Weights of a small audio captioner: encoder norm layernorm, decoder norm layernorm.
Rows from block 2 of the text decoder, named by matrix and row number. Rows with one number belong to one neuron. Each number is 128 + 24 x the weight over its row's rms, rounded and kept within 0 to 255. All counts start at 0. Numbers have three digits each. After the name is the row's rms in percent of the matrix's.
# fc1: MLP up (decoder.blocks.2.mlp.fc1.weight, 640x320), inputs 0-45
# fc2: MLP down (decoder.blocks.2.mlp.fc2.weight, 320x640, transposed), outputs 0-45
fc1.502 137:122107138133150103130139162130092131105101114155086193124156108137122142168123113111150110148113176132078074126143144131136127092144103136
fc2.502 158:142094128112099117120127118117124151125083141134130159132147110105113164153099154136159081137118147114172127131127144165140104107129162076
fc1.503 097:134125120167116126137138158136106118117106154190086174119114162080089128113128118121139118098180117108136120134116170164093153103178136140
fc2.503 082:144107140105136136116141143118119108145136125151124088158168135124134111178129125128142136127125163146124135082156156160146129114079132100
fc1.504 098:107139179160089149177113120134132097124125127159182135112126146164142123148139127148096146109127102134097138183110143112155119121161121129
fc2.504 093:105096165121122138053147133116107132109138131136172155181088144129137173128087112155075122139107122085127149144140156130094101126121140104
fc1.505 092:160114085115100186148121162135156167146132131118105091128090118058134143113119172109101143116112108158149162148125156148097123070137131166
fc2.505 081:128095164127133081121110109134120121139100145154106081135074144087158128118129156122105168138119126130085108177157147131122138121140130148
fc1.506 098:110104138137098133163154129152106075124155150100184151130110154111121143156184093149126143129111117139132147093136104106100137145149124167
fc2.506 100:130107138119134130114136134140156138128146128154180185116110144119134174149114096146053140115105102089091153137104155103119113126114155112
fc1.507 109:131104134162174120133099140119153144139118150148123143132120108103169093134174106153123116128108143169142126112149132161152140153115136120
fc2.507 126:167108123178129152157063082117136142099113110127143163125145159154129140135137123124161119100147114133153175131116126170142143083133154106
fc1.508 113:170106164108136136132155127120096107108066135125103138110136124090131160097142107123123103139107157113130131152104155149127106154139132139
fc2.508 146:125134109087111158134132118110122104119155114108147138102154158147099147076132085136138105124146076124122113110079169133088124154149158111
fc1.509 100:139157199096118125144164117146115075111125122121128144117152157150127124118092127153134153132134175132109178135137133115084105137154162127
fc2.509 079:149179135158166093128138109101142090120157139148095105140138151147100103135118093120141107149144095102147128103107137129127109129178173087
fc1.510 098:153097155130174146104149130112107131105084111113098146160159138122087107109117149151119144123097118113156127188114167151126127137107130100
fc2.510 084:125127152130139150137117096135158133095096148136086094172095140126099070143126153132131116139112112143174096169150146193112170142133159174
fc1.511 091:131126146114122117126102116160118108072135121114143103151124150097165127148149130110115095136143101102117120163130113123111180149146130157
fc2.511 093:101134144117111134147127134168094112142148112142167151130144173134102149107189148098120136123127119110156123162144153101121154136164171132
fc1.512 091:155126178140110151134157145088126095115118113101159177112111154154122103151129133132159141117137095122116148115114148151153108130119157141
fc2.512 085:085071177133101130147150125122141108153110121132126137146111166149167139108129157122094165141136144105132145156116098154093131144153117148
fc1.513 093:108165105131150107143122132088094145112157090111143168128129127161130125118129118171133086100114110131123129128150116170129114126153103125
fc2.513 090:150104135127117167113108120109133108131184126197147140134135126099107150138099097145150139104113117126123144135164145142110139117097159147
fc1.514 090:161117145140122168107088132133136116138117125143177117154114099115156135165162146142070166144146108119105094126123125068101098141098151152
fc2.514 099:124101084149101114112116122116131142112102131096118109085112113139146117122124158100133151139104120097114104089126156168127129122132106141
fc1.515 092:138120130111123138183127124074110103138165173124115138130109100126126105120169152119106116076129137102117160098093172137126114112143101103
fc2.515 098:131151108188119115150066142113143103169142132141166146124138155128141136126120131125139148101114097127142133122138147168146115106184104144
fc1.516 123:110134145119161105113123145144100143109111143137083164127097106112139118143159154124146127111166171169121134099165114145114158146136108114
fc2.516 139:108096134151140109111141105143113163099109147100122146163102141135107164150105132132151130108142154126155137125159134122111135071104120086
fc1.517 097:150127155111172096130131120099141112078081128111121108149136135140151108138110124132148150150111182134111154176121093135082162138157169175
fc2.517 093:112141121152143132117155116158147118131174129138130140136124173160124146096123111098123130109115102080115106113094107139120070167161181139
fc1.518 092:116089144162116130099123156058132108141172145137139093076156158154119159137192180157124099102120095114108125148133163116143128182139122139
fc2.518 084:121135127134095185159123116081118099087150158152153146126121098103131145145107071154058139110103100087086147105083138119111168126126101157
fc1.519 124:132096117096115100154134124099102104142108121162117089129138193156164105182117179115115150108087099143118108155139109122152116104118162114
fc2.519 142:115084095120129100166137146173186142139147131130137099151168171110132156111144137150124123174094116076099116138101088108109132141099122128
fc1.520 118:163135171118133164093137143099101111126088114111124111101108165108162077115133109148110192136103106152114091167112102169138125157130128152
fc2.520 125:122124163117116110119184170149105112121112152142129079113115150126156135106148108186119169105152125127096124172155107112108114169123099141
fc1.521 101:125140166079144115128107145096152138121135147123094145102089139132095086115120113147126131105142087140160110131124088120145135124151096117
fc2.521 112:155128201141134103125088102132141182153145134116170106157103151122106125106138159138144112138125112112101138163133074130092160146133139119
fc1.522 093:152096120096096129143174119145154146126114079064122115129125146132154090118127098098125116084104086138152129109111150145075152130156158166
fc2.522 092:083121106133077137158156084177109108123142090153120138135115153138133150154118150129140091116145109141130135120122151106154102109119117141
fc1.523 094:148127196140111150108158155114127115131148160123085101117137122156094101114118122150100147126122149122124078127139130128122109114135102122
fc2.523 087:160164137094130118161101141162150108138122130150068155149120164114137117097156107126114136107140114134167112147056137146110113128110073137
fc1.524 103:155141056145169127095124163101111113111123137138078110095153094106116115163125120116144154123098110127170078108107105146145148149136110109
fc2.524 111:118139110128140124105135110093146142140148131102109119111131128155122111174123132120167133089154066135158103098155128150117112134095124128
fc1.525 098:161074123110154161132133145100144095076116106114127129157127113081161099144151153139131139151104130117114099157149137107132142137072170154
fc2.525 090:099128166100086137161139112157098142135095100163144100140145161108114104096160162099104108129124129084142133154174145150079120122112136129
fc1.526 102:110115146121132125150122134113065161113152133101147106097080095095143100132137178113145094138123126128082121135157112185099128125092122169
fc2.526 088:120171144151106162189067118092122131149118102131166121113121114131117126108127155130122123111169130155116106144145135149104094096170123113
fc1.527 086:127117126128107160153159156112117141128127110101143109130096171104151122155183131139128174146134082134129140124125172109092115135154095106
fc2.527 068:107132143112098141106163119110105145153084161155127100176102126105097131149126141130110121159113181110107124140093086168154159127131093136
fc1.528 099:137165158122171152086130113115099109114137213142135095149064113101137133144131142150127140129071175138124148187121131124103117105112135134
fc2.528 092:127165129094131145085115112111147093161113161144158106132098122103122087145146137092132099150092184114126135125145124094154124123139105131
fc1.529 105:125100139116170096136183129134115120132100151122147078150148133140112117139172146116096166129146144143136149178123135090098099134114135143
fc2.529 105:111138129112146126101153180171131094132132135108139127129122100143174137098175156119107124138132160105119096148098160137111127128159141160
fc1.530 111:130112137122138183154126123091116094136086131122156144075107132151166117095181132153090151096139110147114129137121182134133110154105131169
fc2.530 120:123115114107113159158091133113127132138110150125137125142122156114154143098148159099062154124130072116108147157075182113096138174107131124
fc1.531 084:146172140111131143129097119069143086113130124119151138123117137103120110132138197123108195152107121131128119151125125196123194161164117116
fc2.531 076:109159143157132156145122147115130152116106130085136124151131134137160092115129107132136150148134133114120083104159131091130131113091139122
fc1.532 099:115163137093113144140087117092117173131129128130116135129155126075137115134107151123146175163139119144122151115152121124104090134091141131
fc2.532 098:078110159105126144172149108112125171148110099093131098123138147125098137131162138150175124127157160171153140109117152151075104141147115110
fc1.533 094:128128128111110153158169155109161146130113158126164160149101114118135115138100128159119130135095114136069144106102147162103182159122150119
fc2.533 084:097088118109161124097121087146141106120122140111137152147114130125160134129105122098120180146085122101096147158150125101130129114139132112
fc1.534 098:140094131139106109095167172160122115084112119109169107129145143106112081084105152136131159129101147141122107121128126140114109149129124156
fc2.534 107:101131163117101149113177122148111111110129106157141137114117147093111115135107115137109136117138097098105130090101133083125136145137117117
fc1.535 104:160116106127159143117122141089135150088152115084095127134121119155115131137111138165126135112102125158112135145112153095172115124137066095
fc2.535 097:090122149107077078112125142149085135176160086135124132105147117161105166169118093154156125141122113124101163136135102121141121086122167149
fc1.536 104:144127152120138093098119079094097117119108132119132093160123168147153092162114157105104173140086135111143111132140136110131119067115158120
fc2.536 095:126088086114111120146164168172152143106127117142120131134176124123106129123107117190147117140141071129128157142116104164119128114132159159
fc1.537 089:115126139115185138105116155122131158124129148162144111135158128107119116125168172100107111114086132082153097151141136124122088152146130140
fc2.537 089:177124099113110121136115129120171167149127144099123143151140169116134122131110096107135144079103100153163117130073085121102153127184083135
fc1.538 093:120125118175131122136119131140109132080118118132067169083100158112107144179139143127118164078135125105143133135143132127128117106135104127
fc2.538 086:098116066145135119123126139069146128111115155116135123149115157099109159089139104115097113092110147119118151132162124147141120085100081129
fc1.539 110:165111158127123119187108112103136137115102159179173131138085145112121105166104107131117117128068139117082127133132153145109149147127136163
fc2.539 120:139117128119140128157115092173157100153105148147164146166127122140158092124119089128125112136114140104117137120131119130164147137122160093
fc1.540 104:122136152121151153136121143130104132137120175175180190104134148149135146138132113131153134083142141158089112132115151116082158118115128120
fc2.540 097:117155145097139099126099159146112097161121098149135111116169132159119142095131068119140125149121116122089142119092099111103142161107147120
fc1.541 113:143123105128135107158133140103118147080092157095116145127143102159186106123125142125130160139120152100104136129124128079116149180167121152
fc2.541 102:173117120129149117114119098139108155147137134110106162122154141118153118108094111119125161123149130114127161085118125109138138138131143121
fc1.542 101:130086112140102108057116167136098154055109079120100120100157106134134101128142123137132107101103114126108103107156144146137134124106079135
fc2.542 100:070135121129091142083170115135103118157144138136112129084104119146097139109147111184174096098124083135160120135149144066118121132117101145
fc1.543 097:123090140143169119139117138111125116106102103157149156124145158120120071113105147144134090079087119078116115124105130159093131119145144115
fc2.543 096:113115151126124119111120112092123122115139119099155101115140145138121139134099106134137140119138111113101081105123118127122106129155141128
fc1.544 087:121125137135112141142148102114119129122101119178137110103125148136125107104119202134164159114080083139129104137141079166093110189117114120
fc2.544 083:147095131129138099127134113093146137100148146106134087116116135097139119122108158135155094141148114130146134149126157135119172144138131137
fc1.545 109:122108109137132141146109111113158111157126143093085123129123119122158172148198182124100166112096106127122142173151138155111143124158149134
fc2.545 101:153081105109147119112096131119107139100097109129116104118104127130153081109135116122114132115156109137127106206172188131108132131123180089
fc1.546 109:098152175114144183104067108131127146118128134124120105154127145068134102130148085123113152138115187100165094135148139102099169142117089122
fc2.546 121:125154142073151160134074141108161130137147145114104116154144126107138125124160130075116138128115122119187118141144106131054128126149114154
fc1.547 096:131094115150178148137130157117133175074078125127136123116178118098153117129112126138152103101089106127138092119107157083094141173139113129
fc2.547 078:116139117126107106130117114155148145127131175153113134116113071119073123148094147109170114128138113119125110131116105120132144094133108127
fc1.548 127:110136131169121148105133140125114131110117104138139140120111139110081120154122114121161137102096117151134094118128124144125155107138119080
fc2.548 131:143170126139082162131115151153144101127142129125124074119112138087166102135107125110108107134106111139109101089105139116132131130127127127
fc1.549 099:127132180121154099129155140124145098130094080090110129132115188167120103138151130113119149107108143185123154120129140130101125126192132105
fc2.549 083:116151123190156114133116164151118114070142099121109135118172122154091114155109137120122086115128110134094115107091162157131081134165138125
fc1.550 094:163174139154143148128106134119141137088127129115123171147108103096142129125156144138110052125115175162139138144102097137138129138124145131
fc2.550 087:124119122174142131155090102115122119137148127138140141131095174105116146141140164114113129110106092113126147132113154109116127108150099114
fc1.551 098:092126122081140148105128133105124116098119195127076150100089111161163099084165173172107112111132157107149127131154164112118164124165169138
fc2.551 096:120128105130143101146095131123130134105121166119093098117066163116095106104144121140127133142154108109107145164145173179104076168128146132
fc1.552 094:150137153142125127130137115089137135093118168132094114117109163135128078143129134126111167134103101120132119151152136134133144153118110157
fc2.552 076:094166131166141108133098173112095138122163086140124101101152116107130089101138138119137153133116139151124108121111150109088133120141131122
fc1.553 114:121126139112161148169118153078133143137110107121148110089087156110130072131180156100110182138100131159102133159113129152126140122159155097
fc2.553 085:128137103131127118077115113162147136106141150176116156152105059102154145123158146146135126094102115110125121146142151135182123094121150113
fc1.554 093:128111151133187110116147152157124111098106102106069121071164123127102098115172127111113153117154154090126118130115133115071136130151115163
fc2.554 088:114110097164127119091108089110116137115138111137124160142109074132098179147101112092168122140173097103117160079112137132112147110139134118
fc1.555 111:162121103111131157106133140111125106101094148106115125099134141156121125132136132153143109112121102137128116122121130111073100163152204146
fc2.555 118:099132093131153115118108098089164099098174128147135149125138116130135139085110123110148108135134099104096125127143128119087105140149160118
fc1.556 090:156124150125170154150143118132126132127119125119125126123097121135134117158066118132144105146082089104111146144098128142106128177101120115
fc2.556 087:151151128130136093094134104110182103195096174144142127161106102113120153109165101126115083177116169123125118095138111140135152068158154140
fc1.557 095:167139105079141096084142145088085144121123136098151110139110138147148096125107141125137205130123121127119128137128109113112154147154140169
fc2.557 095:119143074149102129140143145104123142131103135111165091146154138094197067165139144115104112164145136148101146160165112090109151122114109114
fc1.558 087:138124174143141144111106148109100126059150129150144137139089154127124111152171149148110178109111142120121139165130084107087153122121168129
fc2.558 074:142145145087150124106134120136154125129105169133119132119137146136116129135178123125123128081075138133155102108157123140145129136157131130
fc1.559 099:152108098166130121149125137106163157112189154128102141072085138142141109098105138124148140140116095095104108101166083110124101158153151125
fc2.559 121:127112114148133118152130096098166148152146145137127123102127124112116129140153158162153107156140091142117123134141126134095120119153174113
fc1.560 102:114122120077123137136111132088119140140112172091150124103147099145100130111121132119149141121182079109135152115132137098156108163171125134
fc2.560 106:129141193114117125188153081120155146075125103092168107122134101142085163103085142155146148098128146127127133143089078146081129131129094117
fc1.561 092:123121093146098132157149140090128142086161113134112164167128118119145131130127136142114124142114151171114124102114106131166115157086073177
fc2.561 082:090143124127108109121152170126095106128185143107112114159141131171137175128171119128140125162137114159126128129179129138137095126153079121
fc1.562 105:125175147103135127105103159079126114137125142146113119120107105117122136137161115100114139142121101123116136141176117105129160156121120125
fc2.562 115:070175175096131130100091148142191168096097143132129078146137158081133142109152147132109125145106137137159120143149115125111126102124100124
fc1.563 095:130128182109144136126131160124096061115117098144104185130131154170116100119135133152147114147127179164122140123121118145121134152140144122
fc2.563 101:122144149139148125100160128152106078136151116135134103132132169138134116102130143122096150148105130121129148172122116169131106150126102132
fc1.564 107:168106092151148150149102115119139161101131136130121132180112151114175145159140131122110170110098121133073122175116133164103150143112144129
fc2.564 103:130115121100116122162174088165136117168121130150160119154110129117164107173152118126116118146133146109108142178157105108097125145098164163
fc1.565 103:153110146129158098129152096096133137118135133141104111140135127146170099140107143139124126144152132116133163097120097109134126121090155100
fc2.565 093:121104132092129136137132128126114102122141164162138132128133179119119137112125111140133109136139149109099133113142160131130105167135125096
fc1.566 110:138101112118151132132154150130140112115155155069077140105126123154130112147140182141141107135144147125148122105078113092121143181108149148
fc2.566 111:077132129145140175151142077130152145118167107083125168145123076124083134130096149060100115134154095158105139120145157128088157135151134116
fc1.567 093:108119183112131129144133155116170106083131135134126125126141121132135103136134146117117144148130171111123113103110120132113141167150107147
fc2.567 086:129131165086141169203080125128190115105132155149123120150133138089122115131141138109170122160098152075160136127127131111132134095140082148
fc1.568 101:088140172147193128132111149133126151128122136186116135109149128143120096152087124142100093150140135122129098144130128097152125120079134113
fc2.568 103:146131134129140095159124166173139136141172142151077140124154164090138115113152116139114093144145117158124120129160127098115135124125155113
fc1.569 093:099083134138192134131128090150145119128071137105139146143160131137139128115139132116083122153112125129114091182133132120133207121156092100
fc2.569 074:160144083129109092126117129152155150095143159118105103166093137128148131144153135129115121174116153114154132138147131144127140150150107111
fc1.570 100:176131139168151150142156153131137141116109142098134136135074110089122121146129161098122120134121133134103085148134138098114157113104097131
fc2.570 103:124114146162101110111137126138116104151139117119126101092112149171075160141117154145152109179155153157127123143138168126131111106143106116
fc1.571 093:147170121130065126112135127111107139104156104129105138155132139106114125172123105117116142167149157128119094145115080172143107200082118149
fc2.571 097:088137122140135130126152119106141121151132088092099109093141128171139128099134097117142107086159087163115127131119116132111087084104116117
fc1.572 087:109125142144098141149157162126129105117140123092135123077148095149106125139117159111110079123160143111116109109135147073118106148087113130
fc2.572 083:106147188127167154139136130101133159146176115149154119155136185142101146163104146082138130152135108132124157092129102089079144143114115099
fc1.573 103:131099111140112121101120134111080082117134171155077167131089146132106146176136137126167141149155163097131124106195146110085122102131128103
fc2.573 101:112147125117130129124135096128086155133117122095125156132133105140121199148103149104163119166128194107123129147150112144159119075120133134
fc1.574 107:129127156135110130108177133119139131083126139132126124144124168131112132138105094151125167109116118133117136125108107140098131093141101131
fc2.574 109:124116125128128143154149136188149090147139143095115167161120159122149124113134101119096132128094106102135146126108116104083166129165129126
fc1.575 099:109116112156162102095131163101150097118050145097101123131126090139114076138132134141180106095121189111138153120130128144105158127133137130
fc2.575 092:055134128095131131146146116130096124139093133097134114156115096116082099114149139146138116137157140129144088121112138127125091134106142108
fc1.576 099:121092125137150097120108119103144161064111130119153170131153117155105105134133127111164100136086081122130121154120114131093148110132126100
fc2.576 106:134094140118087117149135103113131148146100092081155164114173157129155112136088119102175108153113087131166141112121131158094127163155146091
fc1.577 088:134142137108123139118157132118134082143101144118123167114154130097135126105118126124116128129054166134108140150112135139131099118147117110
fc2.577 090:173101099152124119142154143132110140126101148141146125147127093138097147134070153151099137153071164101098112116106117091102138167134112098
fc1.578 099:145124134140113122133138107143144110119142164166170134103128135101122118141110094152132132091104143157104155117113108125102111137099145135
fc2.578 108:117147105128102123147117118117159158155105154119194127157106105134121134152143105141142081128118155104118140124134114110129117164118153128
fc1.579 098:148168115113209074125135143171103121092108129132119163105116132120128108151150136110115138117115142159156115121139105093111153153093153139
fc2.579 086:132163110117137156136130160116133113152161110110122115123141125118082129131134130129131116102105128117191112091118140134113106106104104148
fc1.580 102:112124107143156132096116125128103099121148137129165131111131140153119138139181177139115103136168093139091136128130116130117148163122137164
fc2.580 099:107121137171143171132145140126098125154172130146172164115119125129103175124124163146103117113111118065124175119145157103141133136099163094
fc1.581 092:145109129134107168105119156108100093127145150120173142121183122128121121134202160179091148104166106127108142136123136128145140210108075134
fc2.581 091:100095145125084142150160141132140130125162103094137114092144117161088148098145160157138105101129097127133161102165148133086113144143118128
fc1.582 099:124101104131113136121093139145071135135126120154105130096119146104131084119135159170133100130115135156130169110155115102147160110101132111
fc2.582 096:079116111128121109144107073127167194114103105150121132103118113121079109089122122125195104125145084132130141116139162130125120156159166122
fc1.583 091:120147122100160138112155148126119108121131098116146104138095129096122121113169121121092157140103113150120130146156118112153131125150120107
fc2.583 083:116134122103143110127152131160169121108148163095114103127137115143151126069099104132089143123138159148136099129127128104095121146137124142
fc1.584 103:114142123128122127097161139140082154086120148114118111097172153123134131153126171131141164115138182147114097123129151120116131142086127105
fc2.584 083:099120098097099107160161148149176130137114142078138132155100150087125144107117105112120104117117150125115148126095083121097162124130111122
fc1.585 086:131136168092100147134129128140135148084119164116103111129105127161136081124157118143096128116148120158153106177131125109105141148096152139
fc2.585 081:092121117133138134123106089121133088143158142108144131149110115132104136120116133130115181110122132076120131124119117129128106077118114056
fc1.586 100:145076135129134149127119151103087117123150155130164142140141119114101106149130153121122163135111119150110074086158148141094112109122117131
fc2.586 091:123116108105140123178128121144168125161115084108129137131155145104126127095088150102116087117124092135140135140116146113132103111116123136
fc1.587 094:125099127153200102142170149158162137152144150180100119112165108104131123141117134114112106139112129128133165121146137090114168118084127115
fc2.587 089:105136159099138102152106144101119158168161149143111153146168135124116122118130139138154116134166100074172144129157137114107178135121175107
fc1.588 103:164137131137137145148094139096150120144131160172123126118112128118075096127155157149139155092108110139121115118141141123172117089172157127
fc2.588 097:141177141138141130117106119120132168106118127173126129119071129105113128088144137175088163116099130083125139120124141120074125183102155141
fc1.589 095:133127143111148114106132132135111120092055170114130131105142140148135152118121152142083152132142128104112153127135121130140158147121125134
fc2.589 090:107097130134132127133183146162149137129128103130125113128125146141108138121101091150155121154133141158149140097126137176141074128144140120
fc1.590 133:144130113168096088112125163117100113146108121134109157141132115128115141138107106145170133130139154118078122098148146155154112152135096140
fc2.590 137:098120146093100109096142167116114155143104154151110103116116149139128155193150137172133146133151085152133115158128112129121094101095072101
fc1.591 109:136107095140144149117144147112145106092081143092098122123096101134141097101163126110071133152100128122124123135103109141087132153121149161
fc2.591 110:148137092135140123121119130133151137116162109160099144107135099149169129135130143080109152162163120102083130116138157115106162160134163140
fc1.592 099:163151138133101099127139166131108109136158118127125090143128112128128147154180133127126129128150134140080163134174121158089121147146134138
fc2.592 102:118164199146147112101143128115113138100112096121116075088138117140097132120114119126172117146161146151136122094127127163129092153134109127
fc1.593 124:114121146174133099107141165099113119134105138141151150133115191138168099125132108133090189156134147122112101137147130129118125176139095112
fc2.593 124:130138121154106108112132169150112121133118134157122097094125127111177101153137123161144133115136123129099137132136137070110123159132084119
fc1.594 122:098108122146163106113121153143114119125114143152053152104150129121115139166124143133120129133157201145091080102156153126111148119145134132
fc2.594 138:129095102130133123127144103105080154141129154122136171156151110122117169177103180103139099144171148100134127112171132134157115094127163088
fc1.595 092:149142138109133167110103150113131080125109170118094115106116163142121089158157135112074142092132138098153110104107097118090095063152132108
fc2.595 093:117149143115140133128107163124148130135131138107093112135130147102149120107153126085102157164121155126150067121145135120087143143185109166
fc1.596 086:129118142127157162125124136092128123148132137116134124122103211131132124131170113107100143139123133121143125150140132122093120118102116124
fc2.596 077:145133113103124123108111147107174095122125117131124142162117152128165107125185142091129170143120137126126094134113121158101109125154062163
fc1.597 108:122141103133165129132129124106140142106108118122134122157109130124150099126149157123149149126102113100150136163157103145115163116129114163
fc2.597 121:170138067139140123161125099106123129137172126157123105124124127139142091152151159141110118132149127137117132110156135131159133178092127113
fc1.598 104:162115118136151116136104115098129141118115151122124135125126130147118094134147108134143128137113138144084147117114129122123131123144155121
fc2.598 114:153124095195144106146073105096136124134133157132105130140104151087128116141130136097109121120115123124139143159115108142189140086138098156
fc1.599 102:145122142168141163143140130126126080129144121130123111137142161136163103153148117158149156096126142145144115163123113135100113161119112101
fc2.599 096:099155172143139148148160097170136129154174132130144110127136158116060142105134137129075144129120116076131179143144170143129129156176148129
fc1.600 117:154115085128123137107122185117135119085146151093118137104129115135100110134125157164153115123121141104099093088111144087145081130101093157
fc2.600 134:109130144090121101097161101153126125131172133130103134131146146150125184175130137160143138139130112103141077125139113105131116109132100126
fc1.601 092:108158137191185131116127156128093138124118142144120144141143152120134105158146152141112169110131162157129126149161130165102110139096150112
fc2.601 088:111164154130152096131140141123124184167166147149159136100171098106079148150098118106143120119157109116121097112107106161116140163137123094
fc1.602 097:128109124135132157134137160127119122089167125117118125075095154124124117137145112095113153111117109135126142140088147136102120130135135122
fc2.602 078:111128112144129149143181166105122090131147156130145164091190100152128135167099104194131139146156097116105109127129128162146131101132149133
fc1.603 096:127156102126144133114105168092099127097119138113121116130113122115145147148121115155151169136135117118113123133172125138166150110161118109
fc2.603 087:171070133099104093157127110137142113154112138129143128136147126084138105075089115116149157076105157142119163141118107143159104143131106095
fc1.604 085:141143137105179168145157138084139122085101147148118135109126099144135101104140183109149139125049141140175157110117108139123103121114063138
fc2.604 075:117153168142152083095107135164157117116135122123146100180108135134148132119143176143141109096118125154148110125155081139085135115112155090
fc1.605 110:169116114164165123135111112101062151051087113094135149116140141107086098120126109138145095103123129107103101154123100164086081116128138139
fc2.605 113:118126143127101118138093098104112122116135124092161137131149127137110148127137123106136115122152103108135073133079149167067137142151129131
fc1.606 093:097117112086133134143092095111127096059120109163163130139117109113130085094153134131139075154097128092138160158123142131145152098134128121
fc2.606 086:139136112095119136132100101128111116094137089091136175111110107135156123137136176091147138117099104108118093159141187097122136153145172085
fc1.607 106:146104129135125142142089132147097141084107136166121142076112121113156123161124143127138118133098207131099149126152128128121122108126120099
fc2.607 109:129150100133128108098111126111099164126114145143147188117137094158134208147128156114157152129140141095127123128190119128155142064152145105
fc1.608 091:148151155132140126098183123115119089128120115134097124153139125139105130119156157115129161151099143093126151154118161155123105141128116104
fc2.608 090:084136149184138131117160124164122111144114126129126112175117136120125133123144130105138123156140146118139161189136119142069104143142119147
fc1.609 098:113137112107123108125101156092122149139125157106138135110094150114133118144149171144069168108092133151126126154147147111121162140158131138
fc2.609 101:111166148121148129096134165156116144115116139124164085166093126158176079125106120122117148123115137156098118142133142118092130155084115080
fc1.610 105:123131117126122170124102120126130111085140128114120138119160122115176111131157134132130117115111078121096140149126108128146137125126135145
fc2.610 111:108089128162122108124169115093156151120165092118130140090127108154124189149086146135176093157146104113135111149127129138130127077129109124
fc1.611 102:087111116174161132128101095080106111116125139142147149134137181135166068160148117146134127125121157124132139138137159129159107111141092105
fc2.611 103:113142107200132139145063114122130114115131125172104154155116157125122157129127154113095107104148122132145133150150169131158143089121141087
fc1.612 088:150105140159130117146134143100098145113111150134118105120156122120132121139110129164173120113158127116158110128099120068092145125114105127
fc2.612 090:116091127121115130152117132137154146113072111125153134101136096130080150158128146130157144101163121110168119106108135118122110133130090128
fc1.613 087:118122184121150120119121136080131122085132184099126141130112151098172133124147146122086132094069120138102083150148128131120128122146127103
fc2.613 083:121139123099110164100134142106158125111148140122117122171087157148142123115132122123124114146106145125167063156121140134143116117133108175
fc1.614 106:107140104115110137125130130101112151149140126106088148143134141134109090136117158151125133123101149134133110071130097154144150137097154146
fc2.614 107:142131120114161150122132073108154162120126122122074117127148114121085122173153158116129125096126134146139108114158145148154164142108124141
fc1.615 102:145144120141115167132123115111129135154148137162169139101110164122177110141112153117132093144130152100110160114120159167137150140145144113
fc2.615 103:151129113130117132143105133121126103117139136132210142099153132116150133122124149092096115124069137115079142129164134114151153134149121092
fc1.616 108:165124112148128134116144165125127122113140102109154106081116136134134116159134160110142150080098082129139116080069125168096130119134155114
fc2.616 120:148185124100130141129110105137153135166140140174118130122127138108146112180120098157122121102093098148120130086138112120121175137138126132
fc1.617 090:144111181126155088132168130105125148106102101153130134117085140102145138166180158141127127164130173169084148161096130107120128135107164129
fc2.617 080:127139122159122081110128112162184116117108143109097189154140127130153138101118087083131124098141114097128136115092161134104138124148147168
fc1.618 111:137164181134103151123126130118160155108161130167107094165127133114146107163091150113134147135106168138113119112110131156176113146123118118
fc2.618 122:141162153112132123164135127171138136138140102119095112110173125168115104116127135158144106124147144171113130094103129146147101097121108155
fc1.619 108:093113097172130102106163164099136132110138147124072131088143140115153098120115127154146121120109118112116098121143147115110114123127148118
fc2.619 110:072109087165110137136122111146130117165143125144145086134132173146157110134136091203138138087146073153118132178107118118098116118127098102
fc1.620 103:139149091196121154120160160111115124116117118128109084159142133126097099142155104122091139168123146150093133135109077143139109162126097115
fc2.620 092:103154151172126127106153102132141120122097139155130071150127160117151120150125126179143125104124141169093095127137128073118113119122105115
fc1.621 089:128140127141142097130137134116137092088162169146151107117109125141103089112146177070122164168101135132146103117156143147086120119119119094
fc2.621 086:089145122134134119134091148138153194135144143116144073130178132125147095121165104100135126136152142145175097158142127134123150140110099180
fc1.622 090:111145100107133153120150122084153126108127119111142095180089114101093096152162137131119126146098122103147131133127151137079176161139135109
fc2.622 101:103112127099141117130175122137133120098155102090141131121141119137121120165113168110134124130182132129156136145118122124097150137164095130
fc1.623 102:134163141173119117119169130131103127136108135122157153125144139101154106104136134179120137102130142145145094142148143119135132117149109130
fc2.623 097:081136116162113125128151094152156111129135143166103090104139144139166108154124108192132143107178104138105141133131106072130099137130110111
fc1.624 097:150126128142172144124115126155149133103150119137110137083123092129133139104140071142140171085124057099133101135117118136126114135127145150
fc2.624 090:131142138141100125159174102162145128145138123093129158118133186136147160159145111115120182090127096140134152132096161147087126133175142122
fc1.625 091:161075132130127121153162107140133123121091141127140155151115098129133131185104094105171141135110159148093123174113117163090127190148155148
fc2.625 084:102118127123150154153118138093126100160119111088173155144107136089146132145137119078136122169119108108095113103127135131120137143124154149
fc1.626 090:145115144168143166116121149093127127119145122107118125115115194150135077137169157119091141119109187094109113156136116120093179110120124118
fc2.626 077:108127111109117155097132128115176097097180109087096136159132124122133130131157128108100107122101129124127103109126145100078129113142114181
fc1.627 088:120138117146189166164102132105144169106110176167142141085101150146116111144148146095140080145109151123144096133142118101116132087127148106
fc2.627 083:102143116103139122136083164076137135091085170127127137153134111118114141153125144106102158122135145140169129129156119158166152065134121137
fc1.628 103:144167096136150106090177132117115131117096139112113112100125177124146123133134144121164119118087134119143091121106161113090164172124115125
fc2.628 106:117078054146128129123142101093084137162105125131128114130093116137113097157138139149152133104117109103155104133136200117134091144108133109
fc1.629 081:129107166086138187121131152079159128162130138138121125125117158129093092133108110074135136108096128131140133112091146124141124138105087115
fc2.629 081:118126106113099133130104138106141102126150104149122171107137095147121113114091101134089135174132129144107110140172132130136175149152100166
fc1.630 098:145140133107125176103144125111081125112072132115107118152149110078136099096186124156106151143129103143097120138133103152125130163128088167
fc2.630 108:163118117080097144218182122162125130143106103098121123085137162138141133122094116126104134079137066118120122142103124133095134182144129131